From a checkpoint of a small class-conditioned image diffusion model: 14800 steps, 10.5 epochs.
Rows from block 3 of a small class-conditioned image diffusion model, named by matrix and row number. Rows with one number within an expert belong to one neuron, the router's apart. Each number is 500 + 50 x the weight over its row's rms, rounded and kept within 0 to 999. All counts start at 0. Numbers have three digits each.
Before each expert's rows are labels from the 100 images, of 14976 (inputs lightly noised), where the router gives the expert most weight on average: "top examples" is what is common among them. Only what is clearly more common there than usual is listed. The data: photos of plants and fungi (iNaturalist). In brackets: how many of the 100.
# router: slot weights (model.blocks.3.mlp.router.weight, 128x128, trained with AdamW), inputs 0-63
# up: expert up (model.blocks.3.mlp.up, 64x128x128), inputs 0-63
# down: expert down (model.blocks.3.mlp.down, 64x128x128, transposed), outputs 0-63

# expert 49
top examples: class Liliopsida (27)
router.98:500515407397547500550506403529482481576498518559510419556474545500525532522566449458493568484507418537511520459451513501446463537490442415479584427418597437458494446488530500516493513563513498
router.99:454473506465479417570504506470557576430480462539469473436450534513528526523513587487476525513511472483526522539469611407534370548552536458564547494381447496459553416512455465585482533550510439
up.0:462607497546502477476521483426425504502467436468531474416539451512493560548558460481397455536508559525516584504512525472467493574468450472544483548481480471517456485374492495569414443511510568
down.0:509562480470532459424489462463479494555467477519487419478478502394555495468486390593615503517519361481538528524444550441434524424529499583658537509525527483504550511477546508493531531492507525
up.1:510484503552528529582537460432574459406458440597416485526535473598597549493592386480459451458480546512513468511485449531577471473471475463505509468448583437538469488521457440576590504461613470
down.1:494530472496546512489626536518501444499494547459562488543422524510482513440528540476527443526606451556580533600426537471510515553510340529537512613562503449480498476431524446460506503567562481
up.2:542476492493528527499547523506461462613574455449502440564545458563438589491446402497542447477528508392596537495491466524468506579564517617495449506529444460438597547410521459466445387477370555
down.2:497485497376475446612410469512508513521506486570406481550484460490598508540533434480408538447469524503531591484542591574511457471578532492521497572475437507471411524534502518530558520472566590
up.3:464522527499438438558443544487475450490519404489566555558501492526524465473472496527419502552461543439500468493539431469539512446543491463592411499540507431591492480462474513502521576356492524
down.3:531539575568585526514443507493504529570477456434488558547414583434579457526481495494523486446506622446489447485482584409573439547480553484503580471556527450511529456427440510519517420508449457
up.4:389418523501507475467482517599481512497573515455503451523506530463563483517501444591502516550534478480381408526512350602426516521511502542518496480539416414512481538518455482482405497383525586
down.4:502499399569516541416531495591519471497427431554565447506431536587481456546573388428490485485438456483554465494455558559523436521480463460493498542397568532516507440529467500571493567523504567
up.5:460494544528489535590448558495510417488471528558498517508446462430470561465512409504607455544461591533498505493467397515374543468510535472454509464543458547494531530539557569488477454484462606
down.5:517518502572570514541477492575529487498419516511597475477582542452521430527537485453519589458472462465526495455392533495468579536467457467541477519459502476499496474450440599448473455424439329
up.6:462455440500451501473460509512560597470529528484481468443512476411420430460524545461464574596510513499520470505560477518541517555458480537464336431512537503490468484496611537448468533502463513
down.6:466483481521509446519482557492553521500469507506479510516530547521546482533487423500467478450452488476505491482479517538585433487498519465503545531511466549499584464533490565506512517633483537
up.7:459555536531498450477521456476480623478518563424479433520513443523445540417457557568493487516466599543558543499499546513530524501544419514479601434524533493602540509454472582476493456473556507
down.7:548523523485571538534354549510510437542488447543490410467579572596516460489426581499505561493418433544448460512545494475551634558451466512523475504474462554534616563534495465498510488552577468
up.8:535547449514413603453519462471507549491438524444491502506572482565432505558480464504462463555510452501506520544489518634511557527474480471548513590581538471587519544522489436470510570462524484
down.8:452492477563459381488478506457465314528589473473507467521435523522508513493500389446569521488526510452539534518493451485556451570457510441507458498499485430467422515529577432545438421600495516
up.9:527498542576493545398449586412515521530502544508515534493442546514522510543481493564511544543403543496452480527498545461554525520512528557528407490499486526588452367410404531598460425490481546
down.9:499557513586492463420564490476476473475501511378532552412501464541456480547449478440518566564569408461490421443531497495500563486563450537526513525519510511525479609494529526483488590502510502
up.10:576529554485578550504455535513513489450529451463479573523570519456540485532532535479448456474546463501461484520565487516493488458530375558518456427505526434484499527503532433524460469447528598
down.10:563347517487527577438490451536573621496467498474515466517432549388379538510446471491393505440483519488480491476532480605549467530534403481529514472516484537508482452532525507575477540575552596
up.11:468601562429499554523510532467446543475508477505538520507554584421426481474579477499495436504549459528462538469482439492540529403440530495451506613555475535454447651458602506485472386540542498
down.11:529447431507453488380556530520498532559445533511532486491546481430592414420472493550509496538480542617480451451494469452482486445582544525546406437479627457483444403486437560557459545514519552
up.12:482475437485514501429568549652520557494474527512483517513498539450475466500525565502526540508438507454515555494508505474516495540457494457432523493512449605453505555559548495612527355569531436
down.12:508530593508491514494468511539529460532533549463546472480605513424547482471478499548491433485538506551413454511489453540466483595496433579490508530577554508508537504534460625393550559467547486
up.13:421423499497490489401526421545486431503583539485520542475487526429520508530483400536579463425535494527442522610424420508571482513460601486496547535454398480444563598494446543485499562509500477
down.13:404608425485515530554439489494499452485495528414508508476546412464498509477624561508503506525456509519521548484485495529525548468479537520491436432494477497507456531392568458476423507511483408
up.14:515528572526462576526474547472457620514553533481468528544567419486471536521531483495490525490547516544531461482556410583516500490523458550490481503553476470483533582455429523519507560492521494
down.14:515519507514508471361431521507512625500577476559457486508526463523450503572501511483453460554483410567581468523493463556528468447477533577466439572442463552562493451440479517594457554512491502
up.15:428516524446433604543582490403420619494453493557491450455432523557469462532468533509493511549499412485540475503480428616484486450468521453532515465545541405514501437452496430509580536477586484
down.15:465498495459471419510451487406520434514550506447405447513571542505586445495428611545544496458489572471522476612450499545482440516512514537464485505445528448500531545516565539532441417468457521
up.16:462499513474523510430539511520580456537483468546534531381444455452429482518489487532453581457424551549607471637510537496419567522542490491493469543449351495508415423499489544540551511493613478
down.16:431487482586534475391479523555593555501519585446509423474488470517517451544461516462510546518539451502452449401567454527507450568433389560455490536456512512554576530445610571520533465470564581
up.17:557532504487503512425512496437555473442473479590433523455492538483555466519438461479523494546469525518554481543509489511474536495413454584497491496478425479492414512476523480538572515549464529
down.17:442515507516488495560491520499475463544497484419524588557520524462505529484498582510449589497575421508470482452483464436466495484525520416562541470520453457527502553547437474468487519423535410
up.18:443474563437519534528468495430576503509516414554512573406435508563480499499570448451512569493494514546509496526516547509535500488455542488456395536488380578471454532505520454384485482432564537
down.18:509535499502424428485513520509433392546557473428500453542557456516472508541427500576537486597604431427524592415482469513512416502508550409574477419481580494542449499603482472491450482486499520
up.19:498555589464535466450509527529503475539472554433460530455516444437410472538556532458415446500505491478554484517609449501430505430464461436420600517397553543513423498489578569454476514468516485
down.19:469448447442614526411497543487487547515483529462553459534568458501424445477500488510528488503467603428529549511411408624525551538546452396496467474470507545528589459543478533496442462466503451
up.20:518487523543524512479496498600485407488540502398543474441494530520502441448468483523481537469542485582487507529550451507355464457450479470476453630470507541547547473490456585556430522536520595
down.20:459503498531468557547438542615512613489487542512475458497521460500529478583437555455525480499452387509447583447483472491481407390537524514459518510485423575510437458496481512531539495509442474
up.21:475496519493514474536577558459581523464506493394480563505479531436465404395517460583475470478415482507481446546545481468509543427498493522523571478519522596469572565402484545442416461511448534
down.21:484520463527536499556510410473478402523470482510485542521616529545534553548480457489520476461625523481483475401480379496484553513487518513508369446517545493491440471581469514412537488559546595
up.22:498566453589484531587484476503522485425436439422469507531516353563493449479483550470482510477550469404498598554553482521511472487643440507524524507535464500548445441484479469486506484460498474
down.22:505451491578479449569555516526454438562468467603551419474502531504543438472484498488414543464383518537579505529490466390541582523451475518461486518507474556464570506489527501555492442510479455
up.23:508340529528494448560496465542492436400600487470541502465540449504547498524614561475449480560620471416484453539604520429584545466511430501476450539532505465572494522458565531489413523431515590
down.23:461655504486454577524490489561492531527440509588429529553528529448504562527510503571504467477459518506524499481453446527608475503472549436449562439485496440524512513510440545533594553539483671
up.24:514456632477494564515566561473635550420560562510565405535541429501562451541597502470575432519471485489521473525551437534523523455454508565471441440536486502454434487496532559525503462507528512
down.24:542462563531464481363441521443415581493438511549404487477468503535447515518544487424518384499485492550529484510514609438562441571529418571487520514509399422480518464436465446513452469478526605
up.25:568481478540457467493467550480529559533471520483505448460504399535400478535621474574472436577540501575510516425525555520487556474715369414505437497525472517512473387461546455461431513484567532
down.25:492497602528535551446583480484442520533536608522469512449510503487505453437456419552438443432537475468458509572515429549564465527504551417612493508466508550514538516494427411540496456564526440
up.26:518483488551551458456491405538475506536428466469527576583561477478510481494511479488399512470461480547474544408454554388451542540472518554563493493574531507494568534482525435482581511548443478
down.26:460531544484541448463461553583519440492454546435444500521404549500468432522517476487464515468476439531537515474593522471453477446567534479489386589472547531473608487434544498509492520569472419
up.27:533529532529417557520520561442505588494631528467453484526511472479425451529542485471512511514518577597560547505552565457459462506431489379503464467577500517539491480469563517496540454463642447
down.27:513539494540561511398494445473489547507472550502485562478502547458547512467573422525492413471469439493525574523489502477517486478503479457520551510399489479505526483409571497649480526595482531
up.28:481554528505501463509538537528541601528461507443467442541463449480495467463508509569501439581509474453461584487578486632552542507460416486495449494455391517524554517432422446466490525420507496
down.28:443517480473504453503466577538393463498419494448542472443488438462522486439427547516369508512520573455465539479494481482579529504486437612491371504502492400520513626560470488488537481557528579
up.29:455618581481540504470428593540438566423512486434579475488538472458495544474482398520482464571482481400499511471552454464575478549575458522490484534538534542536462473473577477434548525407458519
down.29:549432488523551538500561484561538550548419509592517552491419511488445462512486376561562501397506553538529500501489490449477499478453513502514540475569495519521563481518431392513476419499529420
up.30:560482496560477552550498577580505529479568604494492488538501534463379499559506444501566478543514537597481550427497558486558463393389566461400476577524479511546506583463565477484428443537525473
down.30:602483548484489429523502469536494462431443553502537462535571624544505515498487472563453454522483472532470503543578474501461574493546584429553440420439462467508479488483516553571537545503493499

# expert 31
top examples: class Liliopsida (30)
router.62:536526472508411519464485551517504554479537571455491430499494531465540489489487431545510462500538417529509502472536504552460532523415448444518517444520563459510473453495506559464461630501464383
router.63:426443532535498489575524475472498447473443408380512434518519377482540561587387448597451475465459489475520518488430496576562503535492577515500502560500555462519497516444518485445496494516399478
up.0:507504405554456539579447555531487559470513435533554407513595565505500449368448501535487493553511399516564543451561429423479487487400569513440503520467450517490570497499516465568474510568414545
down.0:460523586507517436516528506504554445507546450493496483429414484521522502562503418557529433495531482487486498519477549452518504526589467519537487520516517491465483556479461543539598547547428505
up.1:521501543523545508488517516505521517486674487561412601499482537522466495531478443498534482469504469434538477547514500374475480523550482386509553427650492479504463511445475558527496331506520384
down.1:465545436512490417615523512541469529477408521486521528596610486441586469537485567485525496567505519567432492465466517489451506474519522569527523518524481516507429557530484508435490409506496474
up.2:539555518588533447461528573441512521635399497473570558529569446490552475430433451483479558413475554424547577506601578499536516467587451504488535598454343568540461497489399455435485497532551479
down.2:511433479591504547483547468489489528490487492487445563560438502510449544448518504573506469524515541515445593447448452434415471496532553477470462501474562498495615528494585487496538486436406501
up.3:443536565526415565578534439459495444501427515505485423574441405491459527562541493557382478473476526522564517470566498549570503584466526543473461609483581500578434521478452515507518449496504510
down.3:463503482572477485498473505491466498468573428631466459554500569447598491438483535515467528524506510525502538424471525526486568453507652568474473572486503514551442480429526590529463598492508499
up.4:536437544557603578598400494480482529586444543503519418450491514508468529439501501456579547501434527583490535478487504485519462469534447419487431438499499460470448497553508455535371453522469458
down.4:483476471530592497448509475452487484468466555463570524420524522532495541524490440513456588446523500428540449464468399475457605539478406454488552449604492471517537421486569546540543541543466426
up.5:543453509506482494590498454419463482489471372489594411418455513569419568610495576483520550484470512507516481442449495487501512530627533512416440555627539455499483465483544466446521449497405553
down.5:496560537488488493553517444397403444466579453521463448470591481432525521472480629448550569553521520448577506568428525460476483521433508468532580503422595463504434524563471499511505533539475537
up.6:488482445577539560549453486540485503569542497431462514474459541427545500449432468422539497501511479544500495566449494410469433552512470480534433455552517435543459562466568591346502469547545441
down.6:412512518593452478534460494561557454505489581492504458485462565506452432565446478492524562402566476504486446380491571485518424495462543502567644534471442478533512443545467599458500561537516489
up.7:478537471506457500483583514447471531538551469461522516502486423488544600438496504568577493430509483388495532481458554540461397503475465430447428520464463373491526442415451472596542427524446441
down.7:446462522529425471532463485468570423548431445427529474596466582464558545551497418498400454614507424434496582527465482539517596449500492503477475436509602474549464567566481484449503550495521483
up.8:527456557522471490483488477464450505523566499562538477550496372424539496522459476426503494452481507415409443477499575485498429467471506581448540499495512386494449389480503419492482490383526542
down.8:502460486539401455530607465428451446483496481459501532588456572457441477608511503499473565474519501517572462454562444453514498450447530465480526465508443458494553636481516476566510557478573612
up.9:470517487515425554549513555405437573491579597507434502514457547559548558463481422482560562476418561449459505450532473457448445476493461564498464454550544440426569493528409550525475343476489490
down.9:521556441518521458557524475468479494474425486465509473518587507453531497543500421522526489484466567482444451508445427464515546452532438490530444489550495488536515546560480493451557643517542436
up.10:549501460483487398478412472507436533535496448390507494499608549433447385532510556524449474553486465551537551477523455444454485436404435572484538625436517501528509511511495466537448552536448522
down.10:548450471457478548462588595562449427545558446510559475512452447528443522446491468489475429545521563501468555557529561395592505519559522511476506497535610488525548425512475439447573553499540580
up.11:465558514450527476498515462461471506476636500505496608486529477486507498464429481550514460427483532458395468535474518475477396448384541507485479509522428501473603446497580474496457366557469483
down.11:516455466468548404466457451467502486512400562443444547453477470506512435554486445526437521529449501421451549432544430415429524484611450536454511425480454450491534503433461536541472598558647466
up.12:516486549551493536549542468445520489518513524541428472504535436519573590558531406523507559513424476487468604530474538493482536420476397505474469580519615482474539466491511568407456411477533526
down.12:537524478630372410568519508493511454477479596530550439546484427417537482471485410404560532517510517532544546488580508406527521580538516485504470556467473535560454569505531583497456593672444485
up.13:510514519524509522519454592493471569462479534511379425538478535480510550506468520554504545410520479473505517556501501506539532527468482623470507491576481594495542494527515525523444544523526553
down.13:476555514526477528500516531511477489514512441505571364505463476482540549503570445413450576655438533514432562524463493472528406517524384501446479468388486520469543499447480515488559579502464467
up.14:516511413513415506494534458507328640514456507488495527487507532498514487483470521504514522543450526531435462470399461516472410490490450511469477559433484479419561552641490478480495480409522459
down.14:589481478477471534462560553577533461491413493471530453509496494592446487509508486558340487480530545469479580388535527463500494503619459361567465425484492530454541554497595523589519552516488531
up.15:377537432516483493506537563537497523535452485385480503483460467398535498595505423579505477550581531495598511506496547532420449511596524470429553558534498526471588572530609549463502431531595494
down.15:466551409533578493558532479546533434462449537507491460390523430462556410454506377503488487467540484445470540445503372525469517451447506515580572573506523527513448461605431608563576514507578480
up.16:418543472475581510615445496492480552553537416470410555552481540478456501513462519549565545556478507641437516525525488420418493491592451410453355467572492412532549572475419470539489460488506486
down.16:389533500479502447494535492560540514640481413510496504540530596536532559519484492539514540407532520499542500476488459535487553449452447481602539452575588449552533436573518499539492491492443478
up.17:580476573510541468415544540497604468467557526506461588513452467512574504548551485535614497488595426429542502400555550452448544493475448559512531410568530460475546431430422557506374437447550480
down.17:518493493495553473533481553449539594482521501431512556535527500510387461532532515501483516589487590484485488559460500503527494494591445600546387493490452539469474583574512485522504525472443565
up.18:541452426501468476531507537582535530524590452457574494546561454503496567551461450544566545522532536482558540464532538440493550409478583446595660589530538519437558494449473465580510589381523557
down.18:507442567450617520551557484574495442480529474496458456516478565466444546478477468493532543610468458471450445569406461505519493483546583529466425500487491524531483452478574442463424361471481630
up.19:546525506517489433422471495434457501570533507532521425432472590419564496465469519435520568540481574521542431516456461525460540530542511467535516476441536528563499449465521474537563482452569477
down.19:592396490477478520421429602464528446440496497480527478519518506525495478488525481427519486478459450534505488501594570543493458485390438590559508528518497532509534568534431503484518523497493525
up.20:478529402427535411539531481472434448478452402457488505409477534526507436407413560451500570478605486413494436607572457483414438491474549472440485528520485425506492531462534488525504441530557590
down.20:388437461479478477594509485493511546630427436532477538530521519478562495514515551527367539518464432500480496408434512412573515470455492509434639548460493574552502482526519481543572449448507529
up.21:479475423558423459441591368553395498441489448490528548499528560487550553538469499673505522429526507458590568436482510493496476436520541502538485501436509382559604409469523474575513478411439487
down.21:449622549503472394435473548580474423595548553458504527456514457503450593421437553434554486456458447540446587542535621452566580523496490455503468453589520474572534515495528514490504496523565442
up.22:534537506535458451564458506509553600490565498479488557480495472480493493490540462464552548542448564520526485459483481565494453482471495450452488560521508524475498575477429540480520607496514506
down.22:554452520472485544455462528487568400495511505481504557502497530609415517492540469575426518471516494519506498463477527519459458488540420485519442422557536551550490531501591521453475477503495511
up.23:487474438459515450551444433526439469503524517487490437548555515435541454511525596550501504489590519592596473439509532480495519490572455480498451511524435576469423574570618476448464478495501523
down.23:471509506478452494509556429531484550537527546465548429478391510536475584455492473563516505480497437517485441465466480524544481528485456413528562463502556532449496449598382518414540500536491502
up.24:536515530515566523481477558479424388474572479568469673547531386451523496435455493451460463457541544375458415476539494423470444472597509489576515541556481476467465504522522492494570438476457497
down.24:496435463440549484446584489518515571435440502426564525504517540402501398569442413590571452444488501564575494555487475430512543497408535476492428483444491618429545465480437472506437413505539562
up.25:512472531509485495521507439540505461509484462516555382471503567535499564579466546328555484489519526521467463618472537474551506514420566498475447485453592440482511492514484479506392396460492520
down.25:522631498512476583522531542503451634492538529575454440477436544513422529476411574542466526542456533560474516486455535535480444459542463559497447491506514477493540520485550500506566457481500545
up.26:464478501436512499505462468466467634483554454519522550446596481463472585552441495381458509589503432565462371499569499505534448487527543502403507493458480405529501443389518517525523469493396523
down.26:496493483511561452466531540483453446527538487592500482424532544466569470546450458533571565474527543453458460419539441472455481452547533608455502450663499438534523468541436549558455559440539542
up.27:512442491533460500513578499510580506533556396526542478527578543594462547476550433475426589497402485445440475449528480567528536501454437449527536556524437585487532542487446409485490508467609514
down.27:528458561477447523448513587503517485532481466509466615543516532544502523501614404484584495572552554575591451583483559510499514574547402485498444544485601535504427590462546476434461490547487549
up.28:494516537531507499481381474424389516507518463501500514515525398486518448525548414453510488539429521549558440523541366536489462415607498470444569552472497510478524495459525502420498474490515610
down.28:559505402479485444502606512509431518447474521531508509440406482548583568486470410506485442399499493476424473459509502500513459470471491483528462520674536494506400589503455495504499577478492644
up.29:497496487488469464483451530519536567493466401483548532522442538546468387554514464546432405425462579516508509550476501539470505477485573434454506422589468489549515518490485502502414339534463559
down.29:474522550484460461475468479385466519472485550462596410468522489526430510427478399521497493501451474424498543472484517534605499419477539476527511492448531493560514520588513528458551443506522338
up.30:570533454512453522520536486566480543536483442439427496564555539506666561491500582437518498489456403515477452455502464558475515443404553494511543489534457472481492419477505525491436497546515538
down.30:552457510464432442442465488495464417497563505504589595506521514472508523459463563514454472539417499495447481553490536544531509500477549433497565442350516426546558534444519499518591451538489450

# expert 39
top examples: order Asterales (28); family: Asteraceae (28)
router.78:533492609535479503500576519453427541570367507439561553477560425495485539506448521451559563492563465480565555548542496474434511483571507493497552476548501498538524443510554568427516436403462473
router.79:464470510496494489469466533565523469488469463559526514417582500525503526465514519441414637497541498480395551530545510405421462485564539505531537490467448496513477432555483540537517512384508501
up.0:524473479536393468501403462481463496496473550531522462521509434577521439515488535617559573576433553542577448471486458486488526516440468522580425483445441470462601479459549490582405553463453461
down.0:419484508535392502547495543458480521531542499522423521500537553412398480495454433477436587572596454485445468487483455488517440523483434467446532489488518524511488523478390416441572476508496550
up.1:537562531496476601560493478462444537520624447430475430451459395497511513517523499532491493423447494490441526530478402455547568559432587505430479605447481407431607515440497498573446513468493510
down.1:525570559544520480490422567469492414517537518517476490466573510520566498563545498577469479524559560500497507516462533363472419509583595493533410599507572410498472522519427455504505552497513451
up.2:427497565473591574441508477382519571513447620500547393539561536511531542543518477459486475553530526481541529563496512449455540568576485568487583558561500503424590583467588521428550521517528507
down.2:494449466470523482561420504470523426406506487579433557473500537478373516491456506585457493537475530417494487504549546464507354523445492531528527522430494595539457472587484515499434385564563521
up.3:551477507435455521585578485474492520531552446465506527486551485543438469528497457514616496504567539501422515482508546456608469526572495599474544562484487494486542609549575451554528593443549514
down.3:552562521533447399513429498501442477522468470489448433483443461525533585513522500545524571494480521483549528488460439577543482433420473572547455553490526530486453552432432545541447410383584451
up.4:491565599547478533578470575511487446461506467505497531533496507599507463524485472545496420453488540503518611422495464477461549435506532498414525503451528519548511482571533502575612581507422583
down.4:437524563529401485604512489413425441516531430592523521568489506435489547524503457486488444483449428474444567468504476400571518499531519535485360548579464522496461443467413455550442469479486444
up.5:455483549509543472523458548520574540531488554566492400445525474584532420458466569491592496523517497491473425538472469499621451549583375532518486511407539526516468525542523509441516501562558459
down.5:470530530519422528566528528458499558565558487514497446438462506553390512477488606408308548479410506516507467483444446525478463536521469572562555479502440590527486530532498456518536470519543460
up.6:380389459531430500579439445578455519462450513450505469541511490520454507515528527537493459527532483548465395450435550628510467537492582470427533460463476479561599468419537453517479525521609460
down.6:462436581468408473529431439518526487504608413523458500524535441592471478556450520508459467497462477561569478432526468531561538505473500501603441564511483502516421404487432492539510399530561569
up.7:503529519503443522507598495395461538554380546405539444514451428535486528497470487542588439491567479487571474494464492577511445541502483490508551489565515483431545607513577538427408459529549489
down.7:572445395570513501468458525415371510535675486490471487471533642467426513494493511547507471512510568526417614480564501462581446496521509494520475516440470531550511513471384462537496467566565511
up.8:441544487579530497464495503437524488482541430488466579559469502430528408454632450520482415593526492558515451543510524498478515565469499460499432473422549491410482481442521506577479495516529534
down.8:487492502542530626516607446457526498468526546420552505541552535491495438463426497513498429503497531494470488458478500519581569465568412583502495465470520490518541493531413503439503555476461522
up.9:415487439474503575511554510485483463529462508507523526543492484521518522562459496580430457439482475469481438451515596495574484455460498626584412494504573557554405593547514585539479433444481535
down.9:422470492477437479564514499446510534428519497404472549522568500443466436530478450468530634517510525541492529615508455459517538478623479521447466576448493542516524432558519507509526576452423531
up.10:446496493520488431573518529519531496501585563359434449565480561449383526435544563457576537465492493514463597522489532495627434539543519463489553554478474505506522519530476507533466538456549475
down.10:444454476589521483508609505547523526480567468561494462543528498432630496401490502491520524450552539565630566529542519535474614507531607601531472465497560469541552593468411554471527438457544519
up.11:526351545533505535405446466539499500518484541484477521521551480494487433492552523493530469502521477446436541458554561461640449469452474504520521427436470505466531477483513454549509493507573464
down.11:463512564465560582483448470553519450489517511561587514450542568534543503511377523559344544512472523581435479518482444472451466500625556560517496461591476509539541595487493487512467412586591576
up.12:474537626558482495519475439470510528533514451413475413504480483519496455518492538538590525511487503533474475479588499496530445451446546584543547456420453463500535483602477481519576446567464490
down.12:511479567570529534457536503438453531515445522458470499514622518633459518522402530557470525532527543544532512599504530458442555524629475508510481538562426550535515446483502496559524435470496413
up.13:542534485454453562489447483541499553503487464453447418494436555494518488495523660522600397508444465542591470485501415504508587467468517485464501537492535523428492426520563486517501455475538530
down.13:470457457399421530529510487471487576585481557552455431547473467518418419527482522445406502523579487485449479497537510581543511436465506445498533428503487469463516527617459421437596496508545484
up.14:515483454543478487526406466484613477548474444588486566457468537546416529469546527542497405496537574508531403556415542478529506538550584606571568557481478508358609481538463476484453514454475538
down.14:593570668496512460564562523506531483477481448462526523466542531476567568482420551591562506457506444526421480437594548493520550399456542594484488548510527497520474563440565502514416537560588490
up.15:512522468528445493535523405363510520504469574381515473481517487506499495431424469480562534462528468549511400537550472555437455549495476539538423493512508477518489516541505480501461518597479543
down.15:544518475562446485474443551458460485500523598589458454510443403460505481511651526445585464459477564478574498463489521438623554513474491560534567444480469525488549427441563534584577501566589601
up.16:409546505483589508518545512465469531555498504408419577507497478485465430439564529557462422530553477560456476506588474446491470468494479487514490481502566467483409493505469434557456467574575498
down.16:481459464555546521489525484492516442536507515585516522472502435516547390527471493457507500515545468519508389483487518436526584519493377528497523539515564548532494607486483466473462531484548586
up.17:479419507508483499436532473458528538494512496456531508484609437585475507514466443523440366549443450542446501363499465505602538515616504462496455502438538496446546488468476523446525587446529439
down.17:614620551529447459586548490487535485481487498484465487535442570556450501528474404539561430469515485530509465547459545418485470445420533463538465397499463551446522479452533612547536427487445398
up.18:364502444466566550531478600467490537432487561539534450514479494473438522491459514501488474468436507485414461555605481601477562538532355527494399532444550447542393501522537561563484550512492550
down.18:401579475504497487492535440540473499512426565517510508482468450471456450522638466468488485557458513502529548551467450458581472565518538511476521506486477553559505458483468462464571442553496446
up.19:557533510445504606476494528498523577489548573503457574525495526609536497599527489488506459514481551495527489530526514573462534465517511513463508522530527547487473558512520480449583536499433534
down.19:568463506503430480562498511437520437490540441557527476479536552522435544533508553485344555594489478472528471553475520518552463510504431529516448484480521509468478445468511410462551614649559430
up.20:467488541572475570540523508486549571554504443465424476458488598439525577508513498426558469553478527516434476422498419554451575463481607415474450480556568469495488500440506523425582515516602366
down.20:509440456517461471513555482465453459521553463510536492479574528547444477459453469407433472504506448434483551631590519593490422400534519467568507497514450490408538407508578433519414422545526504
up.21:469558337478496545529516420472582542529373500489489531545437482517556548415465509456526466497477520491567494429520475545575484528534537513568461546533584630521584498427587509435465514538544493
down.21:460428517386478465543478560515535541465464533531497479691559487439481552577511489460408500548465503509485515543528510487597598508502532484461519463433446561472489451591428503478602468576453473
up.22:426424431454511557503573432499451510495445610527451463520516525441520467526558625595546402545452504542481472487408539575460559518541511530489437526422541483545541509416456564528537502401536473
down.22:444442482456492492532526573448498549484485449447461497577581526460448506483495400462497428522427480524516409591493559563479493633486467464538532396480469570501544426522492482482542527460487476
up.23:548493474449569473469477531508443477506457562571512448591566479505513511539489475554523411462443485593503487532487430503603488528426500534497605587505494454517531558505624452471605461501469502
down.23:542472525443501463516516514473557466515507532592401530542485468496493514510431485514474427437516463519443539486497531417440488478551423515492505380517489473502560572561372497481470477493469551
up.24:504530568449566426489509561494574574484475551560450548446455551543430500515429548475479507447476547442679505521475519513507410469530491539473471589499557471508512593458544491432562591522458419
down.24:510401498542512558548523486431448502551540468509501518511447417482578535412503519536400508503482467490539514498460484602534523459485491462611585441505521466446578519541498524480575529390504464
up.25:488450414524451608515470549462422550529502524450566448449587455573461521545491512566544441464461450495503451454509532426419444429535565502499550513570499485466544523483635580425513508480451456
down.25:485546447476562455523511542419492459469478502463534465503415452462551462489473524482649493484517479451454601473505476419539613521523628470532510538491502511537552523566439502459428560385437473
up.26:468478455525509432581415548485442537462436510518435563510531469579516544491589533484419483536484400443544540507528500424537411533543459518455514442506418514504511408504496523478455529539578522
down.26:462470442511513584489510560429599467444535454540476489470472574439550609474493537594513525501548421523496524369455468517487599503474521496541495410504496618509564548519437493416522508523480458
up.27:498458446632500465528528477526420573509555515485515462559467448507535515574459456513511565586503474393537497459501503542516552556399575513521436545403456434447460486428545448483513534479571509
down.27:510533444551488542519470603526556459490573478459479524549525621478534418478495490405510495505471523557527533523553543565522346543536522446435505614502503506496517548539417450572533523526522530
up.28:462541519434558466516506457556447506438492492455546430490582453419495490569545553450505509481503422434592401513531585531559524535522455505461535516550515543438515445472465485495554475533615494
down.28:468457516419502533445511492517491488526554475538389427470485513499526568539456493510400449491545467436445506450590466540551490577556436452521512464540567523433405449538450532538481457433564503
up.29:514524515462488562548498466531579555471520509509520448400399511409525456523520447531455404477329444463563516507498389510504598450570496484519482570420493533424579431440485554522474480461508578
down.29:543504386533356453560557554428558449442496590529480513496517535509473450542457353474503486520527383480434526467489501478470472546592510433541473496519457508461451475565495469371606556509501505
up.30:429506497524493575449464463444515539449533605471415502525505590469449444512481507512474499421488510501533513451466591516495471479418554500480472526566508558449528606529559521416468446474462360
down.30:461471539508542394558494573420493542469529457480541503559504463444542501530560469530531448492503484501570509461531390583521526515445487441462460520445409518616496558578495533584383471483450501